config = dict(
    train_examples=38949,
    image_size=32,
    horizontal_flip=True,
    mlp_ratio=4,
    patch_size=[2, 2],
    beta1=0.95,
    adamw_lr_other_params=0.001,
    lr_schedule='cosine',
    final_lr_fraction=0,
)
Rows from block 4 of a small image classifier, named by matrix and row number. Rows with one number belong to one neuron. Each number is 128 + 24 x the weight over its row's rms, rounded and kept within 0 to 255. All counts start at 0.
Before each neuron's rows are labels from the 100 images, of 14976, where the neuron reaches its highest value: "peak at" is the part of the image that holds the peak. Only what is clearly more common there than usual is listed. The data: photos of plants, animals and fungi (iNaturalist).
# fc1: MLP up (model.blocks.4.mlp.fc1.weight, 768x192), inputs 0-95
# fc2: MLP down (model.blocks.4.mlp.fc2.weight, 192x768, transposed), outputs 0-95

peak at: middle left
fc1.606 [104  95 153 146 114 155 104 120 199 135 149 144 118 128 133 138 130 104 107  98 134 146 125 110 134 127  87 128 143 158 112 106 170 133 102 143 177 111 129 152 132 129 173  92  83 143 112 135 129 155 119 132 126 156 126 127 161 156 158 113 106 143 106 147 141 123 144 130 134 150 108 133 149 119 102 140 115 154 176 125 160 126 158 156 116 116 127  85 131 157 143 126 125  95 165 131]
fc2.606 [144 125 133 112 148 153 111  74 139  94 123 153 107 144 139 126 132 160 107 148 130  93 121 124  95 127 101 135 121  96 154 136 100 112 139 161 104 163 143 139 170 129 115  88 145  91 160 127 155 132 123 124 131 175 136 149 114 155 112 123 102 129 142  95 115 181 103  92  72 113 125 126 143 148 122 146 126 131 158 120 135 174  96 155 104 116 126 137 195 153 121 132 140 181 129 105]

peak at: centre
fc1.454 [122 102 132 129 112 114  82 104 109 135  80 105  96 124 133 118 103 154 112 168  98 153 119 133 114 144 122 132 100 121  89 141 141  94 104  96 129 129 150 114 110 145 129 145 123 121 148 167 154 105 117 139 118 105 114  92 100 134 101  93 116 119 109 148 165 132 143 142 209  94 121 124 128 116 127  98 145 141 132 140 121 162 136 106 103 116  91 116 115 150 129 141  97 109 138 133]
fc2.454 [119 111 133 130 118 101 145 142 139  95  77 132 132  91 161 119 150 120 124 118 146 110 100 129 139 139 122  96 130 137 122 102 143 138 117 182 103 124 179 130 178  97 128 108 143 143  96 132 116 110 145 126 132 141 123 151 171 122 106 144 114 145 113 132 113 123 119 115 116 135 139  83 107  74 193 174 149 132 178 120 109 129 121 137 137 136 174 143  92 144 136 146 109  93 126  99]

peak at: middle left
fc1.760 [100 148  92 113 146 109 120  91 155 146  74 140 118 111 145 137 113 119 142 130 122  88  91 144 161 148 130 107  81 116 109 121 105  96 126 131 131 135 105 138 175 135 101 169 101 126 138 114 113 128 140  92 127 140 135 116 129 118 132 151 153 114 159  85 136 140 103 153 138 138 111 163 103 151 105  78 121 149 142 168  88 107 133 157 131 142 136 152 136 115 119  83 123 131 111 148]
fc2.760 [128 127 138 154 120 131 112 126 114 148 161 137 125 111 119 145 103  97 160 132 161 111 104 122 172  88 142 126 134  96 105  96 155 103 150 138 180  87 144 151 104 137 101 140 100 110 130 118 113 104 183 131 163  87 124 131 161 131 136 117 150 189 143 140 170 116 101 166 127 164 118 139 132  95 105 132 109 126  67  89 131 185 116  93 123 157 109 134 105 146  83 152 149 127 147 135]

peak at: middle left
fc1.730 [121 109  88 149 124 122 111  82 121 147 114 170 136 163 133 162  93 142 158 134 117 125 143 154 155 127  83 106 113 121 117 147  92  98 100 135 159 144 138 123 143 109 111 174 102 145 118 155 119 162 162 135 138 125 158 121 150 160 153 119 112 150 132 100  99 107 115 121 114 120 139 150 164  65 164 128 119 160 119 139 130 142 119 132 122 153 141 122 104  86 143  61 145  75 110 149]
fc2.730 [144 107  94 141 127 145 135 122 121 148 187 144 140 137 123 145 117 138 160 102 156 145 110  89 124 125 130 130  80 126 144 106 130 124 111 103 119  76 140 145  83 164 121 136 104 114 146 111 130 152 135 160 157  87  94 122 100  82 142 119 155 162 115 127 140 102 143 169  96 112 125 137 152 135  90  91 133 125 103 109  88 145 120  91 130 170  92 106 120 143  84 152 159 133  87 114]

peak at: bottom right
fc1.733 [100 114  99 109 150 130 112 136 121 169 111 143 129  86 159 160 133 102  88 135 111 146 110 125 125 151 122  98 127 152 117 139 147 121 161  74 130 148 147 111 152 115 126 164 130 147 142 115 114 104 117 125 141 149 119 174 129 126 144 130 104 121 127 131 170 145 158 139 113 121 115 138 144 127 151 102 116 135 147 159 135 153 113 142 137 132 168  86 136 145 131  89 154 160  99 132]
fc2.733 [191  96 138 131 122 151 114 136 155 104 101 118 167 130 143 141  93 145 138 167  88 102 126 158 137 131 120 107 108 117 135 119 123 100  82 125 133 130 135 131 112 114 154 115 116 160 101 119 161 131 166 155 112  65 146 159 143 108 154 124 140 124  98 134 126 124 115 157 131 140 110 102 168 127 102 163 140 200  88 166 132 179 145 121 118  94 143 164 167 116 118 126 127 121 165 123]

peak at: centre
fc1.629 [109 107 102 134 128  88 200 136 107  96 161 129 146 141 100 171 134 147 118  96 134 143 127 129 158 152  95 124 111 124 150 145 111 140 147 133 169  83 150 160 104 120 134 115 123 133  42 129 116 145 154 129  97  95 158 149 153 141 166 158  91 105 114 121 102 112 136 124  83 113  93 106 147 107 133 140 146 142 111 132 114 133 106 132 111  96 119 107  34 122 169 169 142 150 125 120]
fc2.629 [103  99 145 103 125 136 110 101 128  89 127 186 106 133 140 141 106 113 141 124 107 135 126 148  80 117 114 149  93 145 133 122 103 148 108 127 118  70 143 118 130  86 112 167 117 107  93 130 141 150 126 133  85 127 127 110 115 144  90  95 124 123 159 156 114 115 123 151 159  88 147 104 126  95 109 113 147 101 159 135 141  94 130 129 164 100 166 186 134  76 157 134 106  98 113 158]

peak at: centre
fc1.556 [114 127 137 149 123 166 115 139 119  92 127 152 122 148 120 159 133 150 146  98  96 156 146 137 121 132  78 162 139 113 160 122 151 124 121 148 150 114 113 125 129 166 147 126 106 112  92 151 144 130 125 189  90 129  95 155 127 102  72 176 150 138 104 134 172 136 136 154 159 135 128  74 108 159 117 151 165 149 143 146 107  99 108 116 152 157  91  99 147 122 136 125 169 103 122 156]
fc2.556 [126  77 101  79 108 130 141 103 171 105 112 144 151 142 143 152 128 124  79 175 148 139 113 137  99 134 145  98  98 114 137 144 146 151 129 102 128 165 128 122 149 154 123 112 120 111 101 130 122 100 129 108 164 137  96 129 128 123 132 142  81  77 106  87  94 125 138 149 163 126  99 139 100 154 159 147 133 130  98 143 122 135  98 119 142 142 116 172 142 121 150 147  88 106 135  96]

peak at: centre
fc1.650 [172 108 173 104 124  99  92  79 136 117  80 122 108  71 162 122 121 132  99 116 129 149 139 100 106 174 155 143 124 113 113 120 105 195 106 119 120 108 164 124 120 161 110 126  91 153 139 126 113 120 135 163 103 144 155 119 112 132  75 136 120 128 132 145 149 117 117 147 136 160 147 132 113 110 136 129  87 153 125  96 133 126 157 118  92 125 126 100 131 118 177 119 118 115 124 146]
fc2.650 [119 109 124 141 104 141 142 132 112  71 139 140 139 108 139 150 145 152 100 107 129 102 118 126 130 173 108 152 136 143 108  96 132  84 127 103 131 170 143 106 175 107 149 126 109 151 108  88 141 142 106  68 132 137 102 134 124 117 112 138  90 128 117 134 108 158 178 139 122 143 113 129 134 122 141 120 148 125  95 174  80 110  95 135 116 121 121 118  96 116 123 117 126 157 135 105]

peak at: bottom right
fc1.7 [141 131 112 156 167 145 116 120 177 152 152 134 129 132 131 139 100 125  82 120 123 123 106 116 106 146 121 103 101 140 149 169  98 128 111  94 141 132 103 107  67 129 189 121 132 152 144 165 146 144 146 117 128 160 150 110 114  99 180 139 131 136  71 151 129 153 160 140 134 157 143 129 100 124 158 144 109 111 138 157 116 152 148 138 161 155 140  94 100 132 130 140  96 125 137  91]
fc2.7 [103 139 173 109  99 147 115 136 144 125  78 136  94 126 172 112 126 141 123 140 119 111 139 149 107 163 138 134 106 126 180 121 138 130 139 163 102 171 156 142 150 133  74 135 151 119 146 148  97 139 111 101 118 157 111 175  99 142  90 147 132 159 179 140 125 133 102 103 125  61 106 120 172 123 130 131 140 131 134 101 192 129  88 119  93 105 119  94 146 130 194 125 136 148 136 157]

peak at: centre
fc1.163 [110 112  77 150 169 141 102  93 149  96 117 125 121  78 121 164 142 141 172 129 156 136 133 125 108 164 145 130 117 188 144 116 157 107 115 106 146  73 156 139 121 153  78 147 156 123 118 165 127 113 168 133 112 127 121  85 160 143 114 150  86 104 137 106 129 151 119 149 137 137 114 128  96  95 135  87 167 133 131  83 141 175 143  80 135 126 166 105 141  79 148 132 104 155 139 153]
fc2.163 [152 112 138  99 145 130 152 185  99  91 135 176 166  99 142 128 137 144 119 111  87 105 150  92 128 174 149 132 120 159 101  68 160 113 118 133 122 142 125  90 163 105 161 130 148 137 107 105 105 142 106 132  98  96 145 128 157 110 129 104 147 128 125 151 128 144 159  84 158 108 110 132 143 130 164 134 108 117 146 110 122 107 139 140 155 148 105  80 112 136 135 136 145 132  72 145]

peak at: centre
fc1.338 [146 180 102 179 115 125 115  90 100  94 118 141 132 108 166 143 166 157 111  78 125 113 103 194  88 147 109 131 118 136 136 126  90 127 126 153  64 167 118 113 148 109  92 163 113  80  90 134 129 130 144 167  78 157 139 111 136 128 129 136 169 109 141 139 127 142  95 116 146 143 109 163  81  78 137 136  94 111 105 132 170 111 131 127  80 126 161 132 157 142 108  92 141 134 129 103]
fc2.338 [124 162 164  99 114 105 147 147 176 101 110 130 142 159 110 125 109  83 123 109 105 120 164 118 130 148 132 124 126 152 119 132 189 120 107 132 145 134 157 143 140 132 145  96 157 132  99 159  66  98 140  82 153 173 167  95 149 115 148 143 117 120  99 143  79 157 166  96  97 132 138 133 131 141 125 128 116 113 153 113 131  86 134 118 121 129 109 127 109 118 184 136 112 109 187 162]

peak at: bottom right
fc1.565 [144 102 139 145 138 103 100 149 192 112  98 146 144 143 150 140  99 153 101 114  93 129 169 143 125 173  74  88 141 165 154 102 121 143 144 119 119 145 149 144 120 120 106 155  99  88 130 136  99 154 135 122 154 161 156 142 132 124 105 100 116 120 133 182 116  99 108 111 137 121 130 132 121 115 131  77  87 164 154 109 126 137 152 114 146 125 186 130 111 112 174  81 128 161 114 118]
fc2.565 [145 101 167 152  97 166  90  79  99 128 147 120 156 103 125 130 119 120 161 115 111 118 110 104 149 112 121 123 101 106 130 113 127 119 121 111 134 122 149 157 106 181 154 134  95 129 107 100 114 125 164 121 142  63 114 121 106 124 166 132 114 178 117 131 126 129 131 179 124 152 135 147 143 101 104 119 160 121  92  95 137 151 142 104  99 128 100  90 113 126  98 157 149 145 155 113]

peak at: middle left
fc1.450 [149 111 102  69 146 164 116 118 151 152 148 117 147 160 116 132 155  90 129 156 129  98  91 131 128 123 102 177 126 156 117 136 137 123 118 154 117 124 141 169 160  58 103 159 120 145 138 139 144 115 160 160 124 185 121 121 180 121 162 125 112 137 141 143 155 145 133 143 137 120 132 119 161 164  82 146 126 107 136 131  93 163 163 135 154 113 179 142 100 165 101 104 144  97 128 145]
fc2.450 [137 114 154 155 108 121 172  99 128 125 145 109  98 141 159 102 131 122 115 156 122 148 159 168 179 147 165 120 125 117 114 143 126  89 110 161 109 117 144 134 131 149 169  80 101 115 136  79 155 109 101 101 179 129 106 186 136 117 128 138 147 145 131 126 140  85  95 110  94 134 106 177 133 138 121 119 148 112 140 124 153 159 141 139 121 114 151 135 124 129  85 125 179 135 157 162]

peak at: middle left
fc1.86 [128 155 108 133 126  98 120  93 110 156 118 179 155 124  86 145 130 134 118 119 150 148  99 118 135 133 111 133 144 142 121 133 126 114 121 137 125 155 126 123 185  96 163 106  99 128 121 143 145 118 132 125 104 185 168 131 123 170  95 125  93 118 197 107 134 173 156 156 160 111 151 133 140 132 114 161 125 143 148 131 155 115 138 153 168 125 172 118 135 122 109 104 155 123 149 154]
fc2.86 [ 83 118 132 128 169 154 138 150 128 130 170  94  94 129 134 109 126 123 186 108 102 173 149 142 127  97 141 127  94 108 128 142 128 135 162 166 133 108 124 138 120 119 126 116 134 125 116 131 114 108 117  88 138 138  82 155 120 112 123 121 119  89 138 116 131 101  97 137 127 173 103 186 119 139 119 108 145 141 159  91 110 116 108 152 149 141 117 113 100 116 102 118 130 192 152 110]

peak at: middle left
fc1.103 [ 98  85 118 123  99 132 108 112 127 134 141 145 138 127 115 154 131 186 161 165 114 112 127 155 126 152 126 112 126  88 136 130  87 159 119 115 154 115 136 160 117 133 142 156 127 134 135 137 138 135 141 175 159 117 150 123 165 146 141 138 104 107 169 134 126  74 138 152 134  88  87 125  90 102 165 117 114 136 147 132 101 116 107 128 141 134 117 129 120 154 126 127 105 102 146 144]
fc2.103 [114 136 152 171 114 151 146 139 166 108 125  67 129 133 121 116 105 144 157 130 123 132 103 154 141 104  92  98 127 127  89 161 187 143 134 149 103 165 100 115 155 108 154 126 169 163 133 150 110 162 137 115 144 129 168 150 102  92 105 146 142 117 144 125 166 136  94 128 142 117 113 110 130  83 145 129 132 134 120 166 161 135 119 124 151 174 129 121 173 142 158 128  45  88 124 145]