A small image classifier, trained from scratch.
Model: 14.3M parameters, 32-pixel images, norm rmsnorm, depths [3, 6, 6].
Training: soap at rate 0.002, held-out accuracy 35%.
Data: trained on photos of plants, animals and fungi (iNaturalist), 38949 training examples.
Rows from block 9 of a small image classifier, named by matrix and row number. Rows with one number belong to one neuron. Each number is 500 + 50 x the weight over its row's rms, rounded and kept within 0 to 999. All counts start at 0. Numbers have three digits each.
After each neuron's rows are labels from the 100 images, of 14976, where the neuron reaches its highest value: "strongest on" is what is common among them. Only what is clearly more common there than usual is listed. The data: photos of plants, animals and fungi (iNaturalist). In brackets: how many of the 100.
# fc1: MLP up (model.blocks.9.mlp.fc1.weight, 1536x384), inputs 0-191
# fc2: MLP down (model.blocks.9.mlp.fc2.weight, 384x1536, transposed), outputs 0-191

fc1.8:453500558564591508515520569545522494438515445452447493486456566433504483501496570493517543526605608561518492492457404468587465486587384390506491599544469552474504482470488499448392447460414610547622481614491499518489415510489564501492564498535466404502468500543541544541435455585517482472444544518584520462520575491461504466412468455529571439520476567532531551476494509556596478530503492596481467545533411603565427489550478478398572496498508466442504470514551499462516516535504563482563526513476542592432447493585547501472498460494498468603598445540528478463417422533545532475
fc2.8:555510578561486537546479495483537590473549579503456508471422490462503497524562528505462505473462535456566527539457477508514541534475443483446452438465492527537527460546428357546542536495547504462487601492535516566486390494487500521494546425397419492578389551562573502459476374522486461436471378448519484573572550545513534423325504455448555471528475469532397508523517487446533558449539435553439532424505491437534489561454486492495435527556504522477536535494562508444537450522477495459406478521383420508527544385524520474506436545503581444485518440646597423564485490543409582534
strongest on: phylum Arthropoda (78); class Insecta (75); order Lepidoptera (42)

fc1.677:508455545479413534525559476430437478553511559522452534550540415503514538568559530385435546558582457431481444460495599523418533528505573553513553496449494556470449533478566548501458450486503484622590481459432551482452503500480512516527607484514538513552427554513540551347533523455534545512532490464574560479506529530484534514515567602491480554556542436456563557498446490487493436512423493436530456554504559506502493531376543563451465498457445386456536463476528447523556466474376510482480448535485488557557579471462494475437418541587574494444495567519486450578486473467488456544
fc2.677:479462524435505595538581587535565479471496572490540533479497552578411375576577476523556493509495483518493471372506553477429467508522423476531550494448581532491542496556439491446570422435485474470494459506413498468455481522398525468480410456550489485455589519469497502507472495555533419444516550551467436542548606518493520439532543480561494525523357507573462528550547493530420486553503612448528532558521487492428489432501416525483515481497476581528528568507363418458559372526491545510512607472542518495482519573492442548508489525466477524541387411545475424533561496468559512491
strongest on: phylum Arthropoda (89); class Insecta (87); order Lepidoptera (69)

fc1.381:508450456367546520481469442498476403552476475599462477380445595511467516478536555534403494496575539477574516518498549439473502483491554449619538527535468484418511500524519562539414479486503490579496526358615481529499527483506652537461536583490621511584491494499552477562444500442420514462553499450490515425470465552535475567494542404541516522425510601504564550518525499575588477499463455487539424518426434561457461479513564560458548526552511419431478465495468529505537362554548526495460465421542474348520515568505467465436582569484555511474489584507496476511479497512593478546
fc2.381:469471546453520517442504487479592596563476596509484524470456394532544564583518451529547508460461377494539515519517559551513464451512508479481530522499550451557529620535540546337524451487468482448470505462553404539494543478448461491476523482577519498514610586481566465543451405471459424510453478501477456531635494496575540443520486489524474462394533536519519529476532401502580566488517488569460470540470619576505540472619489498511427456453493460415565585471510450538458563520493472447512556459457479466490559417485493524469467548426495452431521506503489405519571534468428464488
strongest on: kingdom Plantae (74); phylum Tracheophyta (74); class Magnoliopsida (64)

fc1.554:484403466476533519461460426441416430565469586664468482519492448534491561443490462527454473569588464533440489530572537521498523480509495498574511554548446489574509571510532482512350402479627383582480541488458496567395541596519575561436503471551571527522445582646439494451573502479467547594521484485546494555520542508456514462487492522460504401452553492534588540376552457531474483541522561462515579546519384454534467494362559409505468453496525489493471440473533524496499477490444493415501535531426512479480458528539507585551433503437440449537525559487407506472512493504509462416
fc2.554:414525498402511567543526526534522520524510530471473517404529627495462503587519479472556432596623540504441484503511519427475452557499475518437543497499529476563529437477488561454495464493424434542481539545485558490474500519444521541519553481573475430580536530427438497513452502541533492416486463483554472465521619488521465471575548502558455479395448452439495558517491474459524467511532443488547479658447502552520478439467501533517610512471584491446517528546497533558589465534553510439505492478498536499581575527621526418482494475572401478495401469569449383521552533455445538453
strongest on: phylum Arthropoda (66); class Insecta (62)

fc1.123:536503497431439510454450477410520565521518468527468579467563559499458495425538520574500543536498535506447528480487505548505606575492603520520508469556488489501468560467536531525494476412560549471489446346542544436499576441488554527593550555551550541552543563448491497451512509469466467500405402569550518581579569548563500478507475512480472462505410377559536454419517547491548470530420454503461520531442544611524550443403466464408445634472534455566545481585546479600435559443505490485466485478491459494540440540507480522432511534479480465547484497583438535485537488480488460409
fc2.123:379480603531495568504561506557468452459489468403509511509517527402541519499538517486560453521525544541413490545467493520533509570478462573461531439521510518495359471497577449415430484574520531509479505453470544563590527533527575513566496428516576636533448377428505480548502476588449528460547607556451487469597621423460477468549508514501519500495459567559514536460484545420610412464481516542497523520501567494460465479513438508481505509540519569538526522456536471443527545469481548504465498425530523633534557517505457512579618449560482542552640441559511558479498483495425493551
strongest on: phylum Arthropoda (62)

fc1.294:519572516512490540459470510460519430535535507518449483492408567577603582455564409501473496410487458488418435492482519459385507520566502555492515546470410445494468518517600498452499535574455498442493539471481479430522474514488543475500472340590447502533435601496463498465492573508572533570491533393549527432491529522552483530487540526486527494482421530484490437584558508521501417597500456465571571503456484473472512478511492482528534481563530450527401483469474460582495433494621512505462462468530527489493445631451452389461498579530443505474486423539386475443550516502505563496
fc2.294:404579448448480445509514501482381489395447539470531433505495484496540471450471450538561502486479434591402577537451461447569495464556535489511496530543507437530494504582498566558545555427546489515509476523468532610551491441368524492576530469472460485521500468475574423538483500558429483581470472501485511609518426440478554507517514491482520458481398567518439382469379526525462536454467457507450453493427585580482464520544403543440520440561455498580476532496392509496510537577485449587518528554517520429533577456446467458533466527462504511557457537396500477530535499423476507424
strongest on: class Aves (87); order Charadriiformes (29)

fc1.409:545603546471520481469485440528596551524454496484589525517500527417620537523434543567583506573496511527538347505527469461428525598453506443540502538428485536435601549490528486588469577518538433478531513537503548503493476551448593400540516411502451519539518449519601503538423528543421490548469490519583542412510542462548415524457564483558465443457438530436479410425507495508539501542484474505553632538550478458633509467530506494398487583490516517492444509581496517496502533537484430542500510494516517491471476536462557540501526453501458469577552435493514444530495596556485459610
fc2.409:440470477478439530585455450460463585463438515516471496553420455545470515465447475532493485516497425546504374543472468460486500496478401485509497464538522547495520501374492462538489470494587553443455441483528506506473424484476440478460475573527557433525473447621501543547479464571496447477503516484512533436510459605398407595450530503500515538489570412556465503515450481512534535366517459512449499429475442394491473461488509475449492417625538410448591458497543489442480611476501493460520472457540550519529566425600550445506518478508541531433553435526489507526523476529505530479
strongest on: class Aves (88); order Charadriiformes (45); family: Scolopacidae (35)

fc1.540:546558443525426524532448434428468476429604506477443446594546432469532487480470462531563523429472644497505479494637628485517467488463555418438510570483461540551507547465553450513508481646562465478508527463521520526554564626462469467552564535489503480472465493508495501559421449568479558453537533474455481513503504424541499531560437536517414431488530509561587503509498524553546448509411446472469552516508479452484453458485519580529447577474607521549560557520546489453480518524421393478437500436469515539576571429569533539448491500482462513499379551446503537466585501497517476486
fc2.540:548480586565487547481529471539508518445497547482476504503511443570569411381498567528518503545542526465547598495539507630520534508544505570511573496528466524586419455551579430456431433460553486475541453491534597437454559466483578519438402538526489562505542421496502509473542590590470529491461523470481492416516537476435473547463491495486538580590453423523501542449491514478446481484495447513519564540483424486394513492532584453463554517529486499400435480533534519444493566493500507478567511464465567487420490508447387480457569480598509420554442503462540483557421515474448421573
strongest on: phylum Arthropoda (62); class Insecta (59)

fc1.658:473490564518478481556567491424552499504483491470487464505497503475653406459534557556408418481541473449545374487579502444446483469443564501435542433529453459376479472519569501502502472569545458547446415527504453523444586562505550513480463554496503509533581502388460502357506636492542469566449560573488490533573468588558485539467509524519461505421434555485583563429513503533455476463464520482488567563490468503538436453507524523514475464517523424561632604563474500530461467637544477537474548517490490470459565417556487440490478504457418467479495491550464455558485455434493516521
fc2.658:427544468477498516569463416563656503481486512469480531521363507500530433414553522607440502513552528446494480533476546541481517426509559531518532559462494480455491508473498547538531429577522470436485476486564624481532447628561372496453490448457509405440467543506391432564507673477464414436438617542553536465477471433413520521488510587549494527501448466494483549512478622488580561479521471451501474454476495563469470537370463520472525512535503450535453419595498386401499473494611459511447517464481500509472512448544515480419566422539518573574586579485393538460501493469427526514
strongest on: order Lepidoptera (42); kingdom Plantae (27); phylum Tracheophyta (27); class Magnoliopsida (25)

fc1.120:426524582473517512469510506452501528484485431455547534588482592528490569492449505525435468485528490490515565490462523483512387555466573501477509480544461471438556479563630512520556468564556623400418608479486467519460557524554413545522534515516511530549521499429494595431515495465504571541513406551441463519566417427508432550494523525435572525486418565334512451495450605544483406567526489501487508477536537429485393461455501524498492462464417431476553458453377545515483500466566449562525512527438502569490477549469531560554488520449481612451539516556488473460423541476552512491
fc2.120:562513461498534530533428385600470501468539472490521452539455519448462470526510545513369487501464529490496559498427532425489473490509468604533478513509425520512485511417417447526455463467480471506563570494467514505514492482444512520526490406532500535514445584511504510525511455448495447463492598546631548505546466486494494444517501449476547437470505516341566471450524519498473529474552561501595474518536439568529481523490545553433496569503556483562461534479433464470429532575489411477512487539421442497472514618548463529467487427545454508536469529488467512599472433450534521587
strongest on: order Lepidoptera (36)

fc1.597:547454492455506522512522562546466517498441510401531444514583465413540442631483516459468499539505536469451461538472460454456550572502478459571452510504431483557554502554527595543414502536467499385467471440485522479495540449462420470520499507509499488531506549510487505511583472524537459454560501577556542504470512412447432498408560371514544484453410420603494480429502355554374485460469535447457501508531465488536568465492419432473535563588507529468557568548464432569443409577518474447487465501526495511541367586475516581496573443539528501538532492518508504519483516629483499523
fc2.597:446463500475395528589549549470476565546608482446529506624612582434491446398492489489483502430497478539489543499509488508491481524480567490462431492435500524507503478424502530557648512401483436500500561490494561533484575505395486526450581461496514588535592526521531480512553420381568546481430504533458546482494498460388456485478489506534468498469490386482533559542476478430500559473437448524491556519528528440481503505458475436513488448435525513473572549498516499469494411518481574506511566471477537472645444472564458501580539460409508493447489383602472459559387522529377513450
strongest on: phylum Arthropoda (64); class Insecta (62); order Lepidoptera (53)

fc1.244:585451453533595482575569440379512492505512513537471525509517522509578473494506497478500554451517531490525529539483527530557536512464514547574608490418568506577447442523462540526470483438524451456422457502542541437563506550502538545526430468537487384508493483552415534537435501535497454385512569526538495523523525534616461535527551441547422574622513494460484419509489466460546475530376421527499457486515433519545434545473538475503405465455602556500543475424520581499468465461377459385553484561576522539479555515540447529551467527470501529561503453491516537504472500511434574460
fc2.244:550424575562475528529452500571451376603450419327494538474596439484578537472433533543527460522449437528532460400512514458517566534517426543511429448495480590490534557545429488485414487517496463514432598542466485576472485520523642369535495375391503492461440459555412518537495547618486443448498483424469530468486470511433501470451496540447514396503552591542475483446478443495522506616449595459459522500521445529486497427465452497545552459457582485475464413444534495462471453564576439511496483511608535478479537573534509552586404544498482464511473521429488458491513496455521568558
strongest on: kingdom Plantae (50); phylum Tracheophyta (50); class Magnoliopsida (26)

fc1.165:363415559450533599502454387398472514439554529465469441571493558472497562576531609507453369512503532513512509485498524501498414449475537472525533463446533496498552545518581550499471463563553555441312461428513501624466493550455495551630489576483556467503521516502474568506476548493425474495501591429468436502557490547511560563567472484502453511458563518470447499604488557526568422492526444575495360532522528464536408524460463489569440468476523536492576414526489586555527450615478460505450484549462480374470544455582466470471525563449552588547476431419543497531463512459581463481
fc2.165:441521459502502474505557491524499479537464469439513541538550551541586452463520518539462469509479496516541473499534531427489535459551522481444472501465541527550409514537499520445535474536452526534539493414419559570472562522583541500618448515540608628522566499483524527484440522517509464458501416512461481489494614475459508439639466509512579527445415496442446577444553386480496502570497540449521521478467518486375496472511497577477483556468460509598623569413536589520527424453517554444549481510519495487561416545460468525517520540442420482523536478402386527467488467457455523531
strongest on: kingdom Plantae (26); phylum Tracheophyta (26)

fc1.100:466442399515554516525553520510444451470521487552498507441535515469559530519623544542449508430548494504425479540411571463460533427482476516588465568441503438475471419471504512485467444484452466477514479492520522529508504538486598512447478441555594441540456470439572443520478484465466469411482472422498613387488481517569484427514505512522492534440501597445541571433490458505462462538412462607577505520476518502427522523480505522519551515486563471461488515468584505443457448461539513501475493472556593373536547545481522441447599548528503514511546473480445500540514427500489534580
fc2.100:466511492545529555497531527514515454502505526501487571461413518578526450487478474492490562439632462434572596536532551516522501440504490406459491503510441440496569553527619504471503391385549559424450489548528532494443608485523512577546483488535530529547502534525565419569539446424441448514509462526455397498526517482431554455455491538496530425552533586565502454513429483554456575446578528560488513443476550524513477455589518469476538380516477489348453572523471460471465455470486460511518494507428502583579405485472428562524487561542533366500481578477491440502499484507460580471
strongest on: kingdom Plantae (41); phylum Tracheophyta (41); class Magnoliopsida (31)

fc1.459:523495480440552472457420509518461416416520479485470484511487517487515433495474465499521476481599462522449496465665483465438573583532503513563482504445529498568479554551460533579452532601431410542476493545624518561527453525506539553488536475495511583510469529479504543645430560433491405505502521486404475527612457562489492495520508454602586436576511427532503381586523379551476477499457574441446422538555463456510427588504540485555473379504493474466533525548496504510500475488526483528496415487475462473543550528455436520506467509537500520510507488475505474493520509594393490581
fc2.459:573470570525535493435534526523624466476541548417440484555433626465558556578480493550599500576507521603485582423538491588428460531398510572537491491424453530561470473596529454469492566532546500517448579588583454557558540478465536481506443559544543510472415481565466524525461425463574495430544510506499531375477585507598476447507511537517544562470505501441521518450475491549486471474562589479488483434489524488497547563495519474484521453524535532448499571526448536485526452608520528563541544509518525499510493517490661440443484483436502398438512452373546503509519509478505511488
strongest on: class Aves (89); order Passeriformes (59)